Weights of a small image classifier.
Data: trained on photos of arthropod specimens (BIOSCAN-5M), 97500 training examples.
Rows from block 2, named by matrix and row number. Each number is 200 + 40 x the weight over its row's rms, rounded and kept within 0 to 999. All counts start at 0. After the name is the row's rms in percent of the matrix's.
# conv: 3x3 conv, stride 2 (model.blocks.2.conv.weight, 96x48x3x3), inputs 12-23, a 3x3 kernel for each
conv.23,102,238,241,264,96,121,217,173,127,185,199,193,180,265,243,215,244,265,229,192,199,214,127,150,200,141,161,234,176,192,203,220,221,241,173,200,251,227,216,202,156,231,243,147,205,257,192,208,195,199,162,181,161,152,194,242,195,251,209,153,242,246,177,243,184,179,190,145,152,189,136,150,198,221,207,215,206,219,166,123,180,211,219,207,209,238,201,208,218,201,212,164,157,168,157,199,206,145,171,166,157,196,166,174,185,192,197,170,234
conv.24,098,209,154,195,217,161,190,209,176,174,225,210,235,204,168,202,214,218,222,167,158,182,162,136,157,179,140,154,229,201,218,222,197,205,244,207,200,149,181,221,165,143,186,192,127,118,201,120,184,164,136,160,172,167,172,188,168,177,225,184,167,234,234,221,210,212,219,222,179,182,257,241,194,157,143,175,117,55,128,143,102,104,273,267,223,294,293,257,265,268,251,190,139,154,167,179,112,156,172,181,215,243,240,232,236,244,199,202,193
conv.25,098,215,200,238,179,240,223,181,190,185,214,186,205,165,200,225,176,258,239,242,275,247,271,321,287,262,307,270,233,251,226,222,241,201,194,221,203,215,185,186,170,173,174,184,156,162,208,210,186,199,250,238,197,256,234,190,217,217,208,263,270,244,230,219,130,123,173,131,110,152,150,151,193,218,184,190,198,107,124,199,115,140,162,179,186,161,199,206,178,221,226,237,235,241,262,243,237,235,254,263,204,207,175,232,220,172,202,211,162
conv.26,101,181,179,154,216,192,192,216,202,219,191,179,180,117,165,173,204,254,210,174,140,174,193,148,161,191,155,148,166,205,180,174,209,200,221,219,180,217,214,233,198,236,256,163,202,260,214,153,159,202,224,208,231,256,242,179,155,153,226,206,198,238,250,209,178,183,189,198,173,197,197,172,203,229,241,246,188,83,163,163,81,169,205,195,143,269,258,167,239,233,160,232,205,191,250,219,226,206,150,243,182,110,160,243,221,162,251,264,163
conv.27,099,214,212,141,216,203,121,185,216,162,165,225,214,184,179,247,195,205,202,189,237,249,139,217,289,168,174,246,145,183,254,178,174,276,211,145,197,151,234,232,142,201,221,193,208,225,207,213,207,200,180,209,170,173,180,213,170,215,198,194,178,164,174,141,204,191,123,227,213,125,225,254,166,207,214,197,243,202,197,177,190,194,235,193,138,228,186,129,233,210,190,219,240,226,202,166,223,221,193,230,212,234,196,225,298,220,135,287,233
conv.28,095,168,163,197,236,244,225,269,245,202,232,225,239,188,167,169,193,219,250,162,138,162,166,164,178,203,216,217,205,181,171,165,146,122,249,266,198,201,186,215,122,132,156,195,243,184,208,190,236,145,136,176,199,202,193,144,137,144,222,276,253,223,290,280,148,166,195,163,153,201,215,236,250,147,189,163,147,170,190,237,310,254,204,175,189,195,196,225,208,193,213,190,189,203,166,186,144,221,229,205,210,209,226,134,117,173,195,191,198
conv.29,098,236,229,198,224,255,210,230,295,278,261,260,239,252,246,149,251,257,177,251,238,229,278,253,247,272,261,222,182,182,221,194,187,205,213,199,193,190,134,190,136,148,200,174,137,144,191,182,167,190,119,175,169,146,170,245,215,229,258,250,222,224,232,229,209,186,192,197,206,216,173,193,201,190,174,208,195,177,207,142,178,135,210,227,199,200,210,192,210,196,185,160,146,130,143,128,161,146,161,126,217,223,222,216,192,202,229,181,217
conv.30,097,205,218,194,205,221,257,167,150,191,195,184,205,204,125,179,181,146,189,198,229,212,167,174,195,141,175,209,214,202,240,219,187,226,233,190,216,217,259,249,144,212,250,168,199,239,251,186,182,240,250,199,232,229,211,124,191,211,172,220,234,203,151,172,184,220,259,142,191,240,171,137,161,222,245,159,191,237,228,189,210,239,157,192,200,186,178,187,207,187,177,209,207,179,185,181,167,200,192,174,216,278,314,125,277,271,151,117,176
conv.31,100,153,139,165,111,58,128,205,164,197,206,274,237,212,221,174,135,198,204,189,184,152,194,167,145,206,180,152,246,237,180,215,268,190,208,267,224,207,172,159,176,235,216,192,235,214,242,196,165,200,132,180,202,138,164,180,147,171,183,158,227,289,266,262,207,194,173,156,127,160,196,175,190,204,212,201,205,218,196,221,201,209,192,170,196,166,144,185,183,172,195,173,197,205,187,165,142,180,176,210,209,250,249,214,234,252,236,206,201
conv.32,103,152,141,144,206,218,196,199,195,206,207,283,267,246,321,233,194,164,69,262,283,249,247,250,172,215,179,124,276,299,197,185,192,172,171,216,221,227,241,214,222,206,187,204,162,182,188,206,221,174,199,206,174,152,160,234,226,154,211,183,181,220,219,227,207,200,222,199,158,166,215,185,219,155,167,220,202,206,244,217,199,144,221,224,200,212,180,172,186,194,192,169,201,204,190,231,223,215,213,228,234,205,167,205,145,185,217,161,186
conv.33,105,159,231,226,186,216,190,231,271,199,171,159,169,216,168,152,116,82,111,239,206,174,199,195,161,211,216,183,133,170,203,152,143,229,148,141,199,153,207,228,176,171,201,181,141,200,163,124,224,163,133,207,181,90,186,176,165,155,197,159,216,249,256,223,151,206,213,185,160,216,208,150,210,180,159,226,170,165,217,185,214,225,187,164,175,171,172,188,175,170,168,146,160,177,224,228,220,192,217,199,239,203,158,115,239,191,153,245,233
conv.34,099,231,269,226,281,207,164,208,127,147,194,157,176,218,283,241,250,248,195,163,161,200,143,139,191,146,154,219,192,181,208,222,215,204,234,214,175,169,126,125,167,164,166,181,198,176,155,133,157,180,196,201,214,168,178,209,212,202,209,227,235,202,188,212,160,151,187,241,237,253,229,235,232,185,195,195,160,230,228,161,274,278,236,239,236,217,194,193,188,183,175,198,155,143,204,209,199,194,239,248,229,212,232,215,208,215,191,208,221
conv.35,099,206,236,202,158,204,262,172,169,257,198,174,228,215,205,217,190,245,223,179,152,192,224,201,135,177,230,177,203,175,205,208,228,141,252,277,146,199,174,222,219,167,170,198,206,219,184,199,154,204,190,198,192,200,200,174,223,117,144,265,176,133,217,196,178,190,214,140,151,233,143,175,195,184,255,192,193,216,190,238,225,218,178,216,219,168,160,214,185,172,210,201,174,201,173,126,180,209,178,146,127,163,164,226,109,217,271,195,217
conv.36,101,171,234,242,193,254,244,196,168,151,210,181,151,151,125,200,217,235,246,163,163,173,154,168,177,152,185,174,185,226,216,173,255,256,186,221,172,235,205,181,197,157,144,217,174,172,179,220,218,153,170,273,196,190,236,189,219,209,212,208,251,176,145,182,181,205,218,205,261,258,213,243,238,252,242,196,252,212,97,189,181,124,96,166,223,121,276,290,146,241,248,135,255,243,182,235,224,235,192,209,153,180,205,178,249,268,178,220,195
conv.37,102,174,164,185,94,90,128,213,298,237,227,203,167,234,214,144,178,139,114,207,206,230,211,168,207,211,176,204,226,213,259,221,211,199,223,190,172,246,271,268,238,234,211,208,159,192,213,231,187,243,254,199,210,165,203,234,194,199,258,197,207,265,243,201,213,216,206,167,135,153,161,116,179,188,185,216,223,151,191,203,164,159,204,185,183,180,148,194,175,201,213,184,172,238,192,238,220,210,195,185,182,204,208,172,168,220,223,178,218
conv.38,101,233,214,207,106,41,112,201,233,209,210,204,166,201,176,201,202,180,217,234,202,209,252,203,199,209,174,200,202,200,211,261,217,184,236,188,187,196,181,180,158,167,185,191,168,206,165,184,211,201,151,166,205,215,201,248,189,212,238,182,236,284,268,256,159,124,189,123,87,139,185,123,220,192,196,202,180,163,177,252,161,209,212,190,192,165,149,183,210,178,229,178,186,193,234,199,202,202,239,213,181,166,203,189,144,142,174,194,151
conv.39,096,156,145,193,160,235,259,229,299,256,183,190,199,220,231,229,204,187,181,202,194,193,180,181,153,172,162,189,217,206,129,174,154,205,187,242,270,267,251,219,233,168,150,158,140,222,145,139,226,183,179,210,198,217,167,246,158,134,179,141,216,251,295,344,285,271,213,229,163,139,198,204,227,189,167,132,167,217,259,226,263,242,244,252,243,193,173,160,219,191,195,211,214,215,186,173,226,208,235,176,193,195,218,181,108,166,191,198,219
conv.40,103,163,163,190,152,158,216,131,152,196,169,236,209,210,255,226,189,180,187,191,205,222,152,163,199,152,136,168,170,245,219,223,194,216,250,135,221,240,230,196,160,156,183,123,147,195,206,177,187,208,224,191,190,178,258,193,182,146,221,149,145,242,153,161,263,227,202,128,154,218,147,133,229,145,181,221,161,172,244,206,211,229,180,159,154,145,177,192,207,216,164,206,207,230,159,140,206,154,170,166,233,174,181,251,166,222,236,212,237
conv.41,101,171,214,218,163,125,158,168,121,160,199,245,265,220,214,254,193,138,186,221,241,224,194,251,239,148,206,193,196,255,232,189,246,204,214,241,216,180,184,184,162,175,142,230,215,196,262,285,269,219,275,282,181,186,216,191,210,206,156,212,203,156,185,172,109,150,241,64,61,142,123,120,159,210,188,151,236,227,186,225,229,229,140,154,220,146,112,145,176,150,168,251,267,232,230,255,261,216,193,225,233,263,282,254,243,236,199,220,193
conv.42,096,191,193,156,225,143,122,211,139,127,113,120,181,99,140,171,196,214,194,264,243,196,252,242,208,219,212,162,154,182,208,187,199,184,211,173,177,246,226,235,231,200,168,218,175,172,143,116,151,117,87,117,160,128,140,235,252,249,263,231,213,299,230,200,217,206,220,235,237,226,204,211,217,244,222,193,212,131,154,204,152,150,210,176,159,210,183,186,233,198,192,185,154,187,157,134,169,161,145,174,226,167,131,221,190,138,213,191,154
conv.43,103,200,203,189,147,108,126,244,160,189,231,227,221,194,227,192,219,212,180,214,218,227,213,189,176,211,184,155,224,200,175,208,209,185,150,164,199,205,222,185,174,244,232,177,214,243,215,219,222,208,182,188,193,205,185,227,169,146,230,196,156,301,241,183,165,154,142,193,214,173,218,191,205,189,159,164,121,95,113,169,134,138,209,236,246,253,274,283,242,296,266,236,212,224,152,112,125,192,115,145,176,223,241,218,187,223,183,202,153
conv.44,099,155,129,179,256,273,236,214,208,213,252,221,124,124,108,148,148,187,244,193,113,153,161,118,207,197,189,252,157,152,192,185,204,198,180,207,202,202,235,239,236,275,258,193,190,139,222,232,178,214,202,170,202,180,247,219,250,224,221,189,199,210,201,170,184,191,197,168,188,203,160,179,166,136,261,217,190,218,222,164,221,218,209,144,177,160,168,252,198,244,253,138,196,247,187,297,288,164,240,161,195,203,239,201,212,253,240,221,216
conv.45,097,201,230,229,223,222,241,161,182,198,219,227,226,205,253,211,224,242,214,218,224,207,200,203,200,178,205,202,226,195,210,187,190,151,180,125,177,195,195,198,210,195,199,194,176,175,190,173,207,220,196,206,222,223,210,188,211,218,205,214,225,206,208,208,205,205,211,190,192,203,201,197,206,178,185,190,202,176,203,180,181,200,204,204,209,182,177,189,210,199,206,182,187,198,217,213,222,210,186,183,230,247,236,229,240,222,208,231,225
conv.46,093,154,183,208,204,220,249,188,185,166,202,209,129,270,204,181,153,170,245,118,108,112,138,216,241,176,280,260,132,117,149,167,229,255,153,227,214,175,142,176,145,215,256,166,213,246,191,211,217,223,212,215,212,239,209,175,120,167,139,192,286,167,166,236,258,242,184,217,169,152,205,153,148,171,154,190,114,172,217,176,209,240,260,240,222,263,183,135,218,158,160,179,229,221,211,224,217,198,233,211,173,167,173,191,184,196,208,229,203
conv.47,095,226,190,198,208,205,221,223,224,159,189,166,242,208,213,265,206,224,237,177,217,189,200,242,212,222,244,179,177,233,165,188,293,184,187,233,206,223,240,207,262,262,172,245,248,188,182,165,186,156,136,155,173,146,166,173,230,208,168,234,216,183,175,180,161,235,231,183,244,184,187,202,172,205,202,226,196,202,222,221,188,231,213,235,223,235,244,193,230,186,141,149,154,197,145,172,184,191,188,192,198,223,240,194,274,228,173,226,182
conv.48,097,214,150,179,192,82,122,244,184,130,253,191,201,211,141,144,199,131,184,218,191,214,203,177,211,216,212,238,207,203,225,238,232,200,234,257,201,237,279,272,196,237,237,194,233,227,221,197,215,246,259,225,239,270,196,235,225,192,235,226,216,180,174,208,226,249,207,243,260,216,190,212,220,178,183,205,237,313,257,156,237,193,206,147,155,231,154,171,219,189,215,181,230,213,244,324,252,243,288,251,223,200,181,226,203,213,231,236,208
conv.49,098,175,175,184,194,154,203,210,236,189,254,244,191,228,171,235,253,218,221,203,172,210,149,181,225,153,183,251,220,185,161,256,224,167,228,208,221,162,178,189,111,150,162,157,175,160,197,187,142,197,175,182,188,202,197,167,168,159,187,160,227,197,211,218,122,148,181,152,215,193,201,222,198,177,148,189,152,141,165,164,149,198,199,191,184,227,213,194,220,253,227,154,150,148,98,85,176,155,150,183,214,166,183,242,229,115,220,216,198
conv.50,097,241,198,211,190,180,206,160,165,200,158,179,197,166,192,216,218,197,216,185,159,174,180,170,201,259,186,173,181,260,285,178,202,260,129,146,217,183,229,220,148,210,214,142,175,169,202,208,212,181,221,209,183,180,190,149,125,185,263,193,171,211,178,183,239,245,273,200,227,226,135,139,124,229,238,232,188,179,204,152,150,218,216,186,194,217,202,213,196,190,183,228,225,233,116,175,203,177,148,139,212,182,167,238,210,165,219,200,175
conv.51,102,225,205,166,220,186,172,195,193,183,203,179,188,190,224,276,213,275,257,132,140,146,126,146,176,120,158,195,162,149,151,150,117,142,134,141,180,187,151,208,170,107,170,145,118,137,255,231,237,266,314,278,244,293,257,178,125,171,188,134,175,219,200,188,166,139,183,118,149,177,187,178,196,237,222,217,180,211,263,218,236,254,136,178,186,136,203,177,188,204,155,248,277,246,269,237,215,202,241,214,172,112,107,125,82,80,119,122,116
conv.52,104,117,169,157,144,173,233,141,211,228,181,234,219,209,245,222,197,245,232,204,170,227,169,150,233,187,162,230,143,175,232,107,156,230,166,207,223,196,167,197,156,124,200,156,148,150,235,256,200,226,293,230,194,252,232,198,149,193,239,181,196,246,215,181,151,196,249,157,194,265,178,207,244,228,255,249,243,270,259,242,225,211,198,173,211,186,187,217,225,195,216,212,157,201,228,226,212,225,228,196,149,174,159,181,133,163,178,167,148
conv.53,101,225,270,265,228,238,248,125,202,232,204,212,216,166,173,204,205,182,210,213,231,176,249,275,220,225,255,215,217,207,195,166,227,209,184,169,221,215,172,168,204,190,174,185,195,189,199,222,255,201,215,233,178,176,198,263,287,287,247,302,392,238,208,277,215,186,145,181,229,175,199,210,205,196,171,198,119,117,170,131,108,214,179,199,182,212,206,214,233,234,185,228,210,195,184,162,241,165,142,200,158,151,156,229,176,154,190,241,178
conv.54,103,231,269,282,192,139,147,197,184,170,231,141,172,158,151,219,151,217,244,153,187,175,183,207,186,193,185,164,181,236,182,310,382,236,246,224,186,234,229,225,191,194,215,188,175,194,217,183,201,178,221,214,231,203,212,215,227,219,244,253,235,230,207,165,163,194,234,159,160,186,194,137,180,206,208,212,177,110,137,177,115,155,173,188,210,200,230,229,188,201,149,214,202,204,221,189,166,190,187,182,171,197,188,197,182,165,190,180,162
conv.55,100,186,209,203,220,199,154,192,167,166,215,213,159,252,180,160,259,217,209,258,240,202,284,274,212,270,234,179,207,189,203,227,213,195,220,230,213,189,183,188,169,172,173,178,182,168,243,222,196,249,277,223,238,259,243,213,225,240,230,289,258,210,269,249,136,100,150,66,40,93,130,104,144,183,205,213,226,245,220,234,245,219,180,166,181,147,107,168,151,127,201,248,238,209,261,265,204,245,239,208,213,199,187,225,234,182,224,239,194
conv.56,100,182,187,173,233,227,227,259,217,195,194,137,204,141,173,197,159,206,176,202,226,193,194,203,173,210,159,163,248,179,256,292,184,209,204,182,191,211,174,156,236,212,202,186,203,165,179,149,143,185,144,178,197,197,223,215,213,202,225,181,129,154,160,145,172,213,188,204,182,158,143,154,200,217,241,262,257,215,152,233,215,197,181,197,204,189,158,168,123,139,200,188,220,217,224,259,195,257,221,150,213,232,216,225,187,221,222,160,196
conv.57,097,222,229,234,255,239,190,239,219,222,160,177,266,144,293,274,221,261,180,166,186,188,163,200,190,191,169,145,216,224,232,206,207,214,152,230,192,240,256,206,226,241,128,178,155,135,187,163,207,200,221,262,212,226,200,209,265,207,224,205,173,199,118,213,195,216,194,235,228,178,232,188,203,263,240,189,226,231,203,173,190,165,146,162,219,169,215,248,228,237,239,183,202,164,186,258,115,205,122,159,192,208,234,209,197,179,203,175,200
conv.58,101,78,141,169,197,223,210,232,249,201,266,216,244,185,142,190,194,176,231,244,212,214,216,213,194,220,191,174,259,234,243,243,227,222,194,233,265,147,143,182,102,148,179,189,171,175,230,210,199,227,165,171,201,188,190,220,213,251,241,210,203,227,237,205,175,168,214,186,204,236,184,145,185,198,186,198,129,88,144,228,189,165,225,212,194,206,200,171,182,193,164,202,195,216,182,196,199,199,177,183,189,150,189,210,197,218,222,211,198
conv.59,101,185,194,212,143,185,137,112,124,100,286,235,275,180,228,265,169,235,267,198,204,217,181,196,217,169,204,242,222,187,161,224,182,211,212,211,231,204,182,223,235,140,164,183,135,193,239,234,211,218,265,254,240,265,223,195,119,147,149,113,155,99,122,183,199,183,177,173,182,190,192,176,184,118,178,203,147,170,214,193,234,243,250,209,218,187,204,204,182,205,182,206,207,190,227,187,161,197,137,170,200,209,184,160,189,199,201,231,226
conv.60,099,143,208,230,220,261,209,252,222,180,198,253,247,207,188,166,142,140,197,168,163,185,161,172,205,161,223,225,155,153,188,185,341,366,221,367,293,255,224,232,172,137,192,188,182,225,190,196,175,178,148,157,175,161,178,139,178,204,180,231,250,222,231,224,190,179,213,180,193,226,252,263,209,208,222,234,232,229,196,201,141,94,155,146,180,144,200,203,191,242,229,243,222,162,171,240,200,186,203,220,196,177,194,177,213,214,215,204,196
conv.61,098,189,237,257,196,224,298,165,156,204,225,250,177,239,278,259,256,297,300,178,192,150,219,262,236,209,260,234,244,231,192,258,270,233,214,241,267,196,137,163,170,187,160,202,214,192,171,169,225,222,217,209,215,224,241,154,199,206,106,162,241,70,73,178,169,149,180,125,115,147,189,128,136,196,205,219,196,202,189,149,189,202,205,153,170,209,117,147,245,184,151,176,221,212,221,241,172,205,207,195,113,58,143,154,146,201,151,150,191
conv.62,100,194,189,185,240,211,197,281,290,265,221,154,227,156,170,192,199,178,225,155,192,215,110,166,204,101,154,201,183,213,201,229,243,222,230,254,252,258,294,229,245,329,293,128,196,180,212,184,186,209,187,180,262,265,211,206,257,242,119,158,195,237,194,131,215,256,223,240,288,241,139,171,200,222,235,165,255,279,174,204,194,184,145,167,166,145,161,180,147,181,194,158,173,198,209,219,217,177,200,195,228,205,206,216,204,204,183,168,188
conv.63,101,188,190,161,171,233,228,135,236,202,215,194,188,226,252,190,253,266,191,187,159,175,221,181,202,179,200,203,236,191,158,270,254,214,258,180,207,218,192,239,169,186,275,134,174,204,167,171,173,246,223,177,261,256,212,228,253,188,220,292,245,228,222,213,168,166,155,207,209,161,203,194,164,209,251,228,129,185,242,73,208,237,176,168,137,234,220,176,241,208,174,217,257,150,244,247,283,148,191,218,170,170,193,273,167,228,273,186,232
conv.64,101,215,130,69,222,176,160,195,241,225,125,126,144,180,134,176,192,134,169,222,224,222,206,230,214,165,169,188,154,225,241,95,181,247,170,153,231,210,213,206,223,243,216,245,245,227,202,156,184,191,114,104,209,122,159,161,179,178,202,214,188,195,233,222,225,216,142,259,273,202,212,263,237,276,239,134,236,234,197,186,279,225,159,203,189,196,237,203,162,196,203,211,156,132,136,139,155,185,155,157,214,221,180,227,272,221,155,244,222
conv.65,096,201,180,155,255,182,180,230,194,184,241,181,208,180,187,235,211,187,238,192,257,234,206,264,239,194,204,176,230,216,224,238,221,226,172,177,176,179,220,196,214,274,250,211,233,185,206,247,236,193,239,269,194,217,242,151,211,242,147,146,191,134,136,128,178,84,161,190,99,134,248,211,204,165,169,250,178,190,253,141,137,191,169,71,119,180,128,180,226,242,272,191,246,266,254,289,300,187,252,243,206,185,189,205,187,169,197,182,211
conv.66,099,196,208,219,216,215,246,213,249,268,219,189,187,220,180,141,234,169,187,273,230,219,242,202,199,228,215,199,206,192,235,233,243,264,208,212,230,195,186,185,133,135,114,160,154,149,223,234,194,209,228,248,186,257,182,225,260,249,196,216,238,215,229,242,164,129,173,119,136,170,197,177,190,200,295,243,253,307,264,207,203,165,174,124,123,164,157,202,182,218,224,189,273,231,290,347,274,253,247,179,195,201,190,204,156,207,183,203,208
conv.67,095,224,292,210,273,274,150,223,192,134,135,149,201,174,232,229,223,244,226,103,165,219,151,229,238,184,232,192,191,239,236,210,262,259,150,188,166,146,180,236,175,279,271,165,230,230,199,195,179,228,210,148,183,176,183,191,185,202,170,195,216,109,183,190,194,211,223,226,229,237,208,207,178,182,175,223,138,143,198,186,168,194,193,223,207,250,217,167,235,204,155,191,208,182,194,151,170,241,145,184,179,153,147,164,169,133,188,186,135
conv.68,101,224,182,208,162,198,190,212,176,205,67,148,179,173,306,293,282,383,259,240,280,268,331,324,245,295,238,171,179,219,199,198,206,190,120,180,181,228,238,220,268,233,184,196,168,125,151,205,185,186,176,190,170,198,178,257,226,189,266,235,174,204,158,137,204,177,213,215,171,180,201,145,184,185,195,202,135,178,182,182,189,213,184,179,190,214,192,171,216,171,148,154,159,210,186,194,174,180,170,165,185,167,176,178,187,233,177,238,210
conv.69,100,189,195,190,243,198,178,185,209,193,166,194,182,182,190,235,240,238,212,205,178,183,180,141,155,179,158,151,195,187,208,171,189,202,158,183,204,194,192,193,151,157,193,183,169,203,235,253,223,268,326,257,235,278,229,226,198,173,215,190,171,230,214,177,221,223,188,264,284,226,241,244,213,216,202,216,172,121,169,141,125,134,267,311,235,352,460,323,312,345,301,231,258,243,225,244,237,232,222,215,209,156,152,231,210,140,202,201,212
conv.70,105,170,151,193,189,197,238,216,261,249,216,162,212,220,250,240,213,207,148,183,187,196,226,208,193,230,228,223,261,239,207,218,174,217,202,202,226,208,182,194,188,177,178,228,206,214,183,188,210,204,233,209,203,196,208,229,244,226,210,236,269,230,266,256,204,189,198,186,171,188,208,201,195,190,214,211,118,159,233,202,218,204,216,190,188,214,186,205,250,242,213,241,222,172,226,190,166,207,202,145,105,64,106,73,51,107,117,123,193
conv.71,100,178,174,220,123,154,234,119,197,212,264,219,191,196,224,214,199,236,201,275,259,235,275,244,228,230,238,223,206,216,179,200,214,173,142,183,210,231,193,106,230,219,183,212,232,216,255,257,203,256,248,234,208,233,249,140,163,160,123,140,100,141,148,114,213,215,190,237,244,228,238,215,213,172,181,202,174,102,143,207,113,219,221,210,231,220,252,242,223,240,259,225,242,216,221,189,212,210,234,186,148,148,193,156,101,152,166,110,103
conv.72,109,197,246,229,196,167,164,158,168,132,183,90,168,152,133,204,216,180,212,195,223,200,202,216,198,184,200,188,181,223,213,225,249,239,183,217,234,189,200,237,217,233,250,231,221,213,212,211,223,197,256,264,180,209,246,212,239,240,168,264,244,155,189,190,193,222,241,266,296,266,211,233,203,200,155,190,202,89,156,228,215,213,207,276,238,215,281,234,146,155,142,193,244,194,208,215,250,232,242,261,193,231,176,223,229,188,214,212,198
conv.73,097,228,240,230,149,187,215,159,214,202,208,181,235,204,179,248,207,203,261,192,206,194,174,227,221,182,217,218,187,227,208,222,240,219,189,234,205,233,215,177,219,195,212,215,213,188,220,220,226,259,281,260,252,257,225,226,250,263,230,242,280,187,211,221,240,231,144,250,233,158,244,221,187,214,168,145,293,200,131,284,168,142,177,205,178,135,224,200,171,203,208,250,221,176,297,309,151,264,238,154,201,207,122,177,247,139,213,277,123
conv.74,097,156,167,225,133,133,191,188,170,133,189,202,223,227,171,246,183,226,212,197,207,182,143,176,180,152,159,176,224,189,212,235,220,263,219,188,197,209,181,208,221,140,176,234,171,153,190,214,254,174,214,274,171,148,209,200,199,242,203,178,245,171,155,188,211,191,172,192,192,176,219,197,184,241,227,154,246,223,111,228,259,208,177,246,237,148,219,229,169,156,196,201,219,245,182,235,211,235,208,208,176,247,237,187,325,302,133,278,259
conv.75,105,205,183,159,222,262,222,196,227,233,172,156,185,203,222,222,212,191,212,215,179,185,203,171,176,191,195,212,173,135,128,220,173,216,232,231,189,217,231,188,147,137,130,188,199,185,119,173,170,144,160,185,206,191,207,140,100,116,227,237,211,176,215,203,216,235,188,170,164,182,184,229,205,194,239,207,235,259,221,264,245,189,166,161,173,204,203,174,217,173,188,193,212,203,133,142,119,203,204,202,219,195,170,194,177,161,199,220,176
conv.76,100,192,200,187,181,122,240,145,148,132,202,191,173,199,252,235,187,216,266,203,186,132,204,199,182,222,229,181,146,131,204,179,169,175,142,137,101,127,130,157,166,216,185,210,176,203,205,246,246,207,260,290,220,265,264,209,211,227,167,194,269,115,137,194,169,193,167,220,228,189,206,222,187,192,153,166,196,142,167,172,201,193,176,211,197,219,219,214,183,191,228,225,243,208,258,236,205,226,233,235,204,249,246,231,274,249,186,220,232
conv.77,099,203,150,178,187,165,175,265,270,243,189,259,238,291,266,150,277,213,117,180,172,224,188,138,180,204,146,166,112,200,217,156,147,193,204,163,206,171,154,121,103,141,141,130,164,124,256,248,173,267,259,231,278,236,246,241,209,172,216,147,125,226,220,209,201,175,186,180,128,227,201,199,228,179,185,214,201,264,268,220,210,193,238,208,222,224,152,212,209,187,202,188,162,202,119,157,127,194,229,221,209,236,235,235,253,235,247,231,255
conv.78,100,147,198,285,184,219,205,229,209,161,210,161,182,157,205,245,139,217,237,193,185,199,205,213,218,178,179,185,202,207,174,161,190,289,139,235,233,229,261,248,252,270,215,228,233,174,185,151,180,174,115,148,197,130,154,212,207,193,180,173,143,199,124,103,212,220,266,235,223,251,217,192,192,168,213,225,186,179,198,229,216,191,195,203,221,223,223,226,214,174,191,194,176,250,172,162,209,152,176,196,178,171,198,140,99,121,162,105,87
conv.79,098,210,164,183,161,155,212,193,155,182,210,268,262,252,287,273,202,217,216,240,286,246,247,298,273,188,252,259,181,246,216,162,196,244,137,192,236,214,187,213,182,158,145,193,176,142,180,153,186,190,131,166,174,136,161,214,209,214,168,173,224,136,164,241,169,177,160,177,166,160,216,193,165,163,192,172,229,209,151,206,218,184,150,191,178,166,205,177,193,222,190,199,145,154,146,151,136,187,131,115,219,241,223,226,253,228,236,237,214
conv.80,099,162,125,152,227,179,170,290,287,215,257,244,251,225,125,181,260,223,259,193,155,124,246,187,149,269,232,161,182,190,209,196,223,204,231,235,163,187,193,191,162,176,150,182,142,141,188,198,208,231,230,263,249,292,279,188,134,169,273,278,226,263,292,262,145,115,135,123,169,163,172,193,184,188,186,181,254,213,170,207,206,256,143,171,180,124,153,168,167,173,209,182,174,188,247,229,217,261,251,211,189,211,177,218,267,206,247,245,213
conv.81,099,206,217,236,245,202,202,177,154,173,177,192,184,186,191,144,201,181,172,142,145,190,75,123,199,96,175,236,215,209,212,187,172,174,206,173,152,106,88,128,111,109,169,119,148,192,216,242,240,252,317,296,192,286,278,189,212,234,199,178,201,188,160,191,186,171,200,185,191,225,198,180,198,195,188,199,166,198,239,191,179,226,166,158,182,182,154,143,214,174,147,208,243,220,225,282,234,259,268,212,208,179,164,210,196,158,216,197,209
conv.82,101,169,154,154,163,81,97,243,226,264,227,188,142,250,182,193,208,209,190,169,211,247,160,195,218,123,184,224,191,250,226,209,278,235,193,207,187,222,242,217,180,204,182,183,212,195,212,176,191,195,163,164,155,148,158,167,159,161,164,155,213,189,176,156,208,231,212,142,179,187,153,181,211,213,187,207,230,211,117,208,192,134,191,195,211,152,159,206,167,181,221,209,194,198,183,170,164,248,181,182,193,235,220,213,276,258,183,267,240
conv.83,101,161,133,187,192,153,175,167,159,188,266,263,225,228,215,199,193,192,216,155,117,143,86,70,140,156,123,207,201,176,177,194,176,154,239,185,163,194,139,149,150,131,148,165,142,153,228,209,191,205,192,153,207,207,187,196,188,181,218,177,160,227,214,201,258,275,207,268,298,228,210,264,222,231,201,197,228,214,161,161,190,141,219,232,226,225,248,216,197,221,193,196,215,188,184,198,160,175,198,185,170,200,234,182,173,222,207,208,227
conv.84,105,213,219,202,183,187,121,224,208,172,217,172,161,144,136,155,173,166,168,190,256,269,199,284,290,157,252,266,200,209,221,212,225,265,190,204,211,225,281,247,234,307,297,178,256,279,150,164,215,155,168,180,194,181,204,173,184,183,123,164,158,152,175,133,203,206,181,207,233,192,194,194,179,203,217,215,187,144,159,173,189,168,178,173,151,155,149,150,171,180,179,160,187,159,154,125,142,178,161,173,183,199,213,226,204,207,211,197,191
conv.85,099,210,205,243,132,163,208,145,90,191,234,243,187,223,242,211,188,208,194,201,197,196,182,207,211,191,198,212,212,252,244,178,194,236,201,162,194,209,169,157,220,174,170,190,207,190,176,200,199,180,229,189,180,197,185,191,194,202,218,204,211,225,230,238,184,170,165,196,206,187,210,203,208,179,151,125,234,238,128,238,340,215,207,221,250,160,168,223,232,153,194,148,166,184,246,195,187,242,283,224,215,203,201,205,223,227,187,181,213
conv.86,103,253,261,242,271,206,180,238,93,105,184,162,175,160,202,205,200,208,174,148,165,218,210,231,237,238,235,218,226,217,208,287,303,233,231,253,221,123,99,171,185,215,225,176,172,181,126,171,150,181,99,156,189,145,150,201,189,202,219,204,208,244,225,212,162,237,226,154,182,187,198,124,141,187,154,218,126,72,156,147,120,174,186,166,191,190,136,168,200,179,180,205,178,136,124,116,145,149,128,145,234,265,220,221,245,211,205,186,212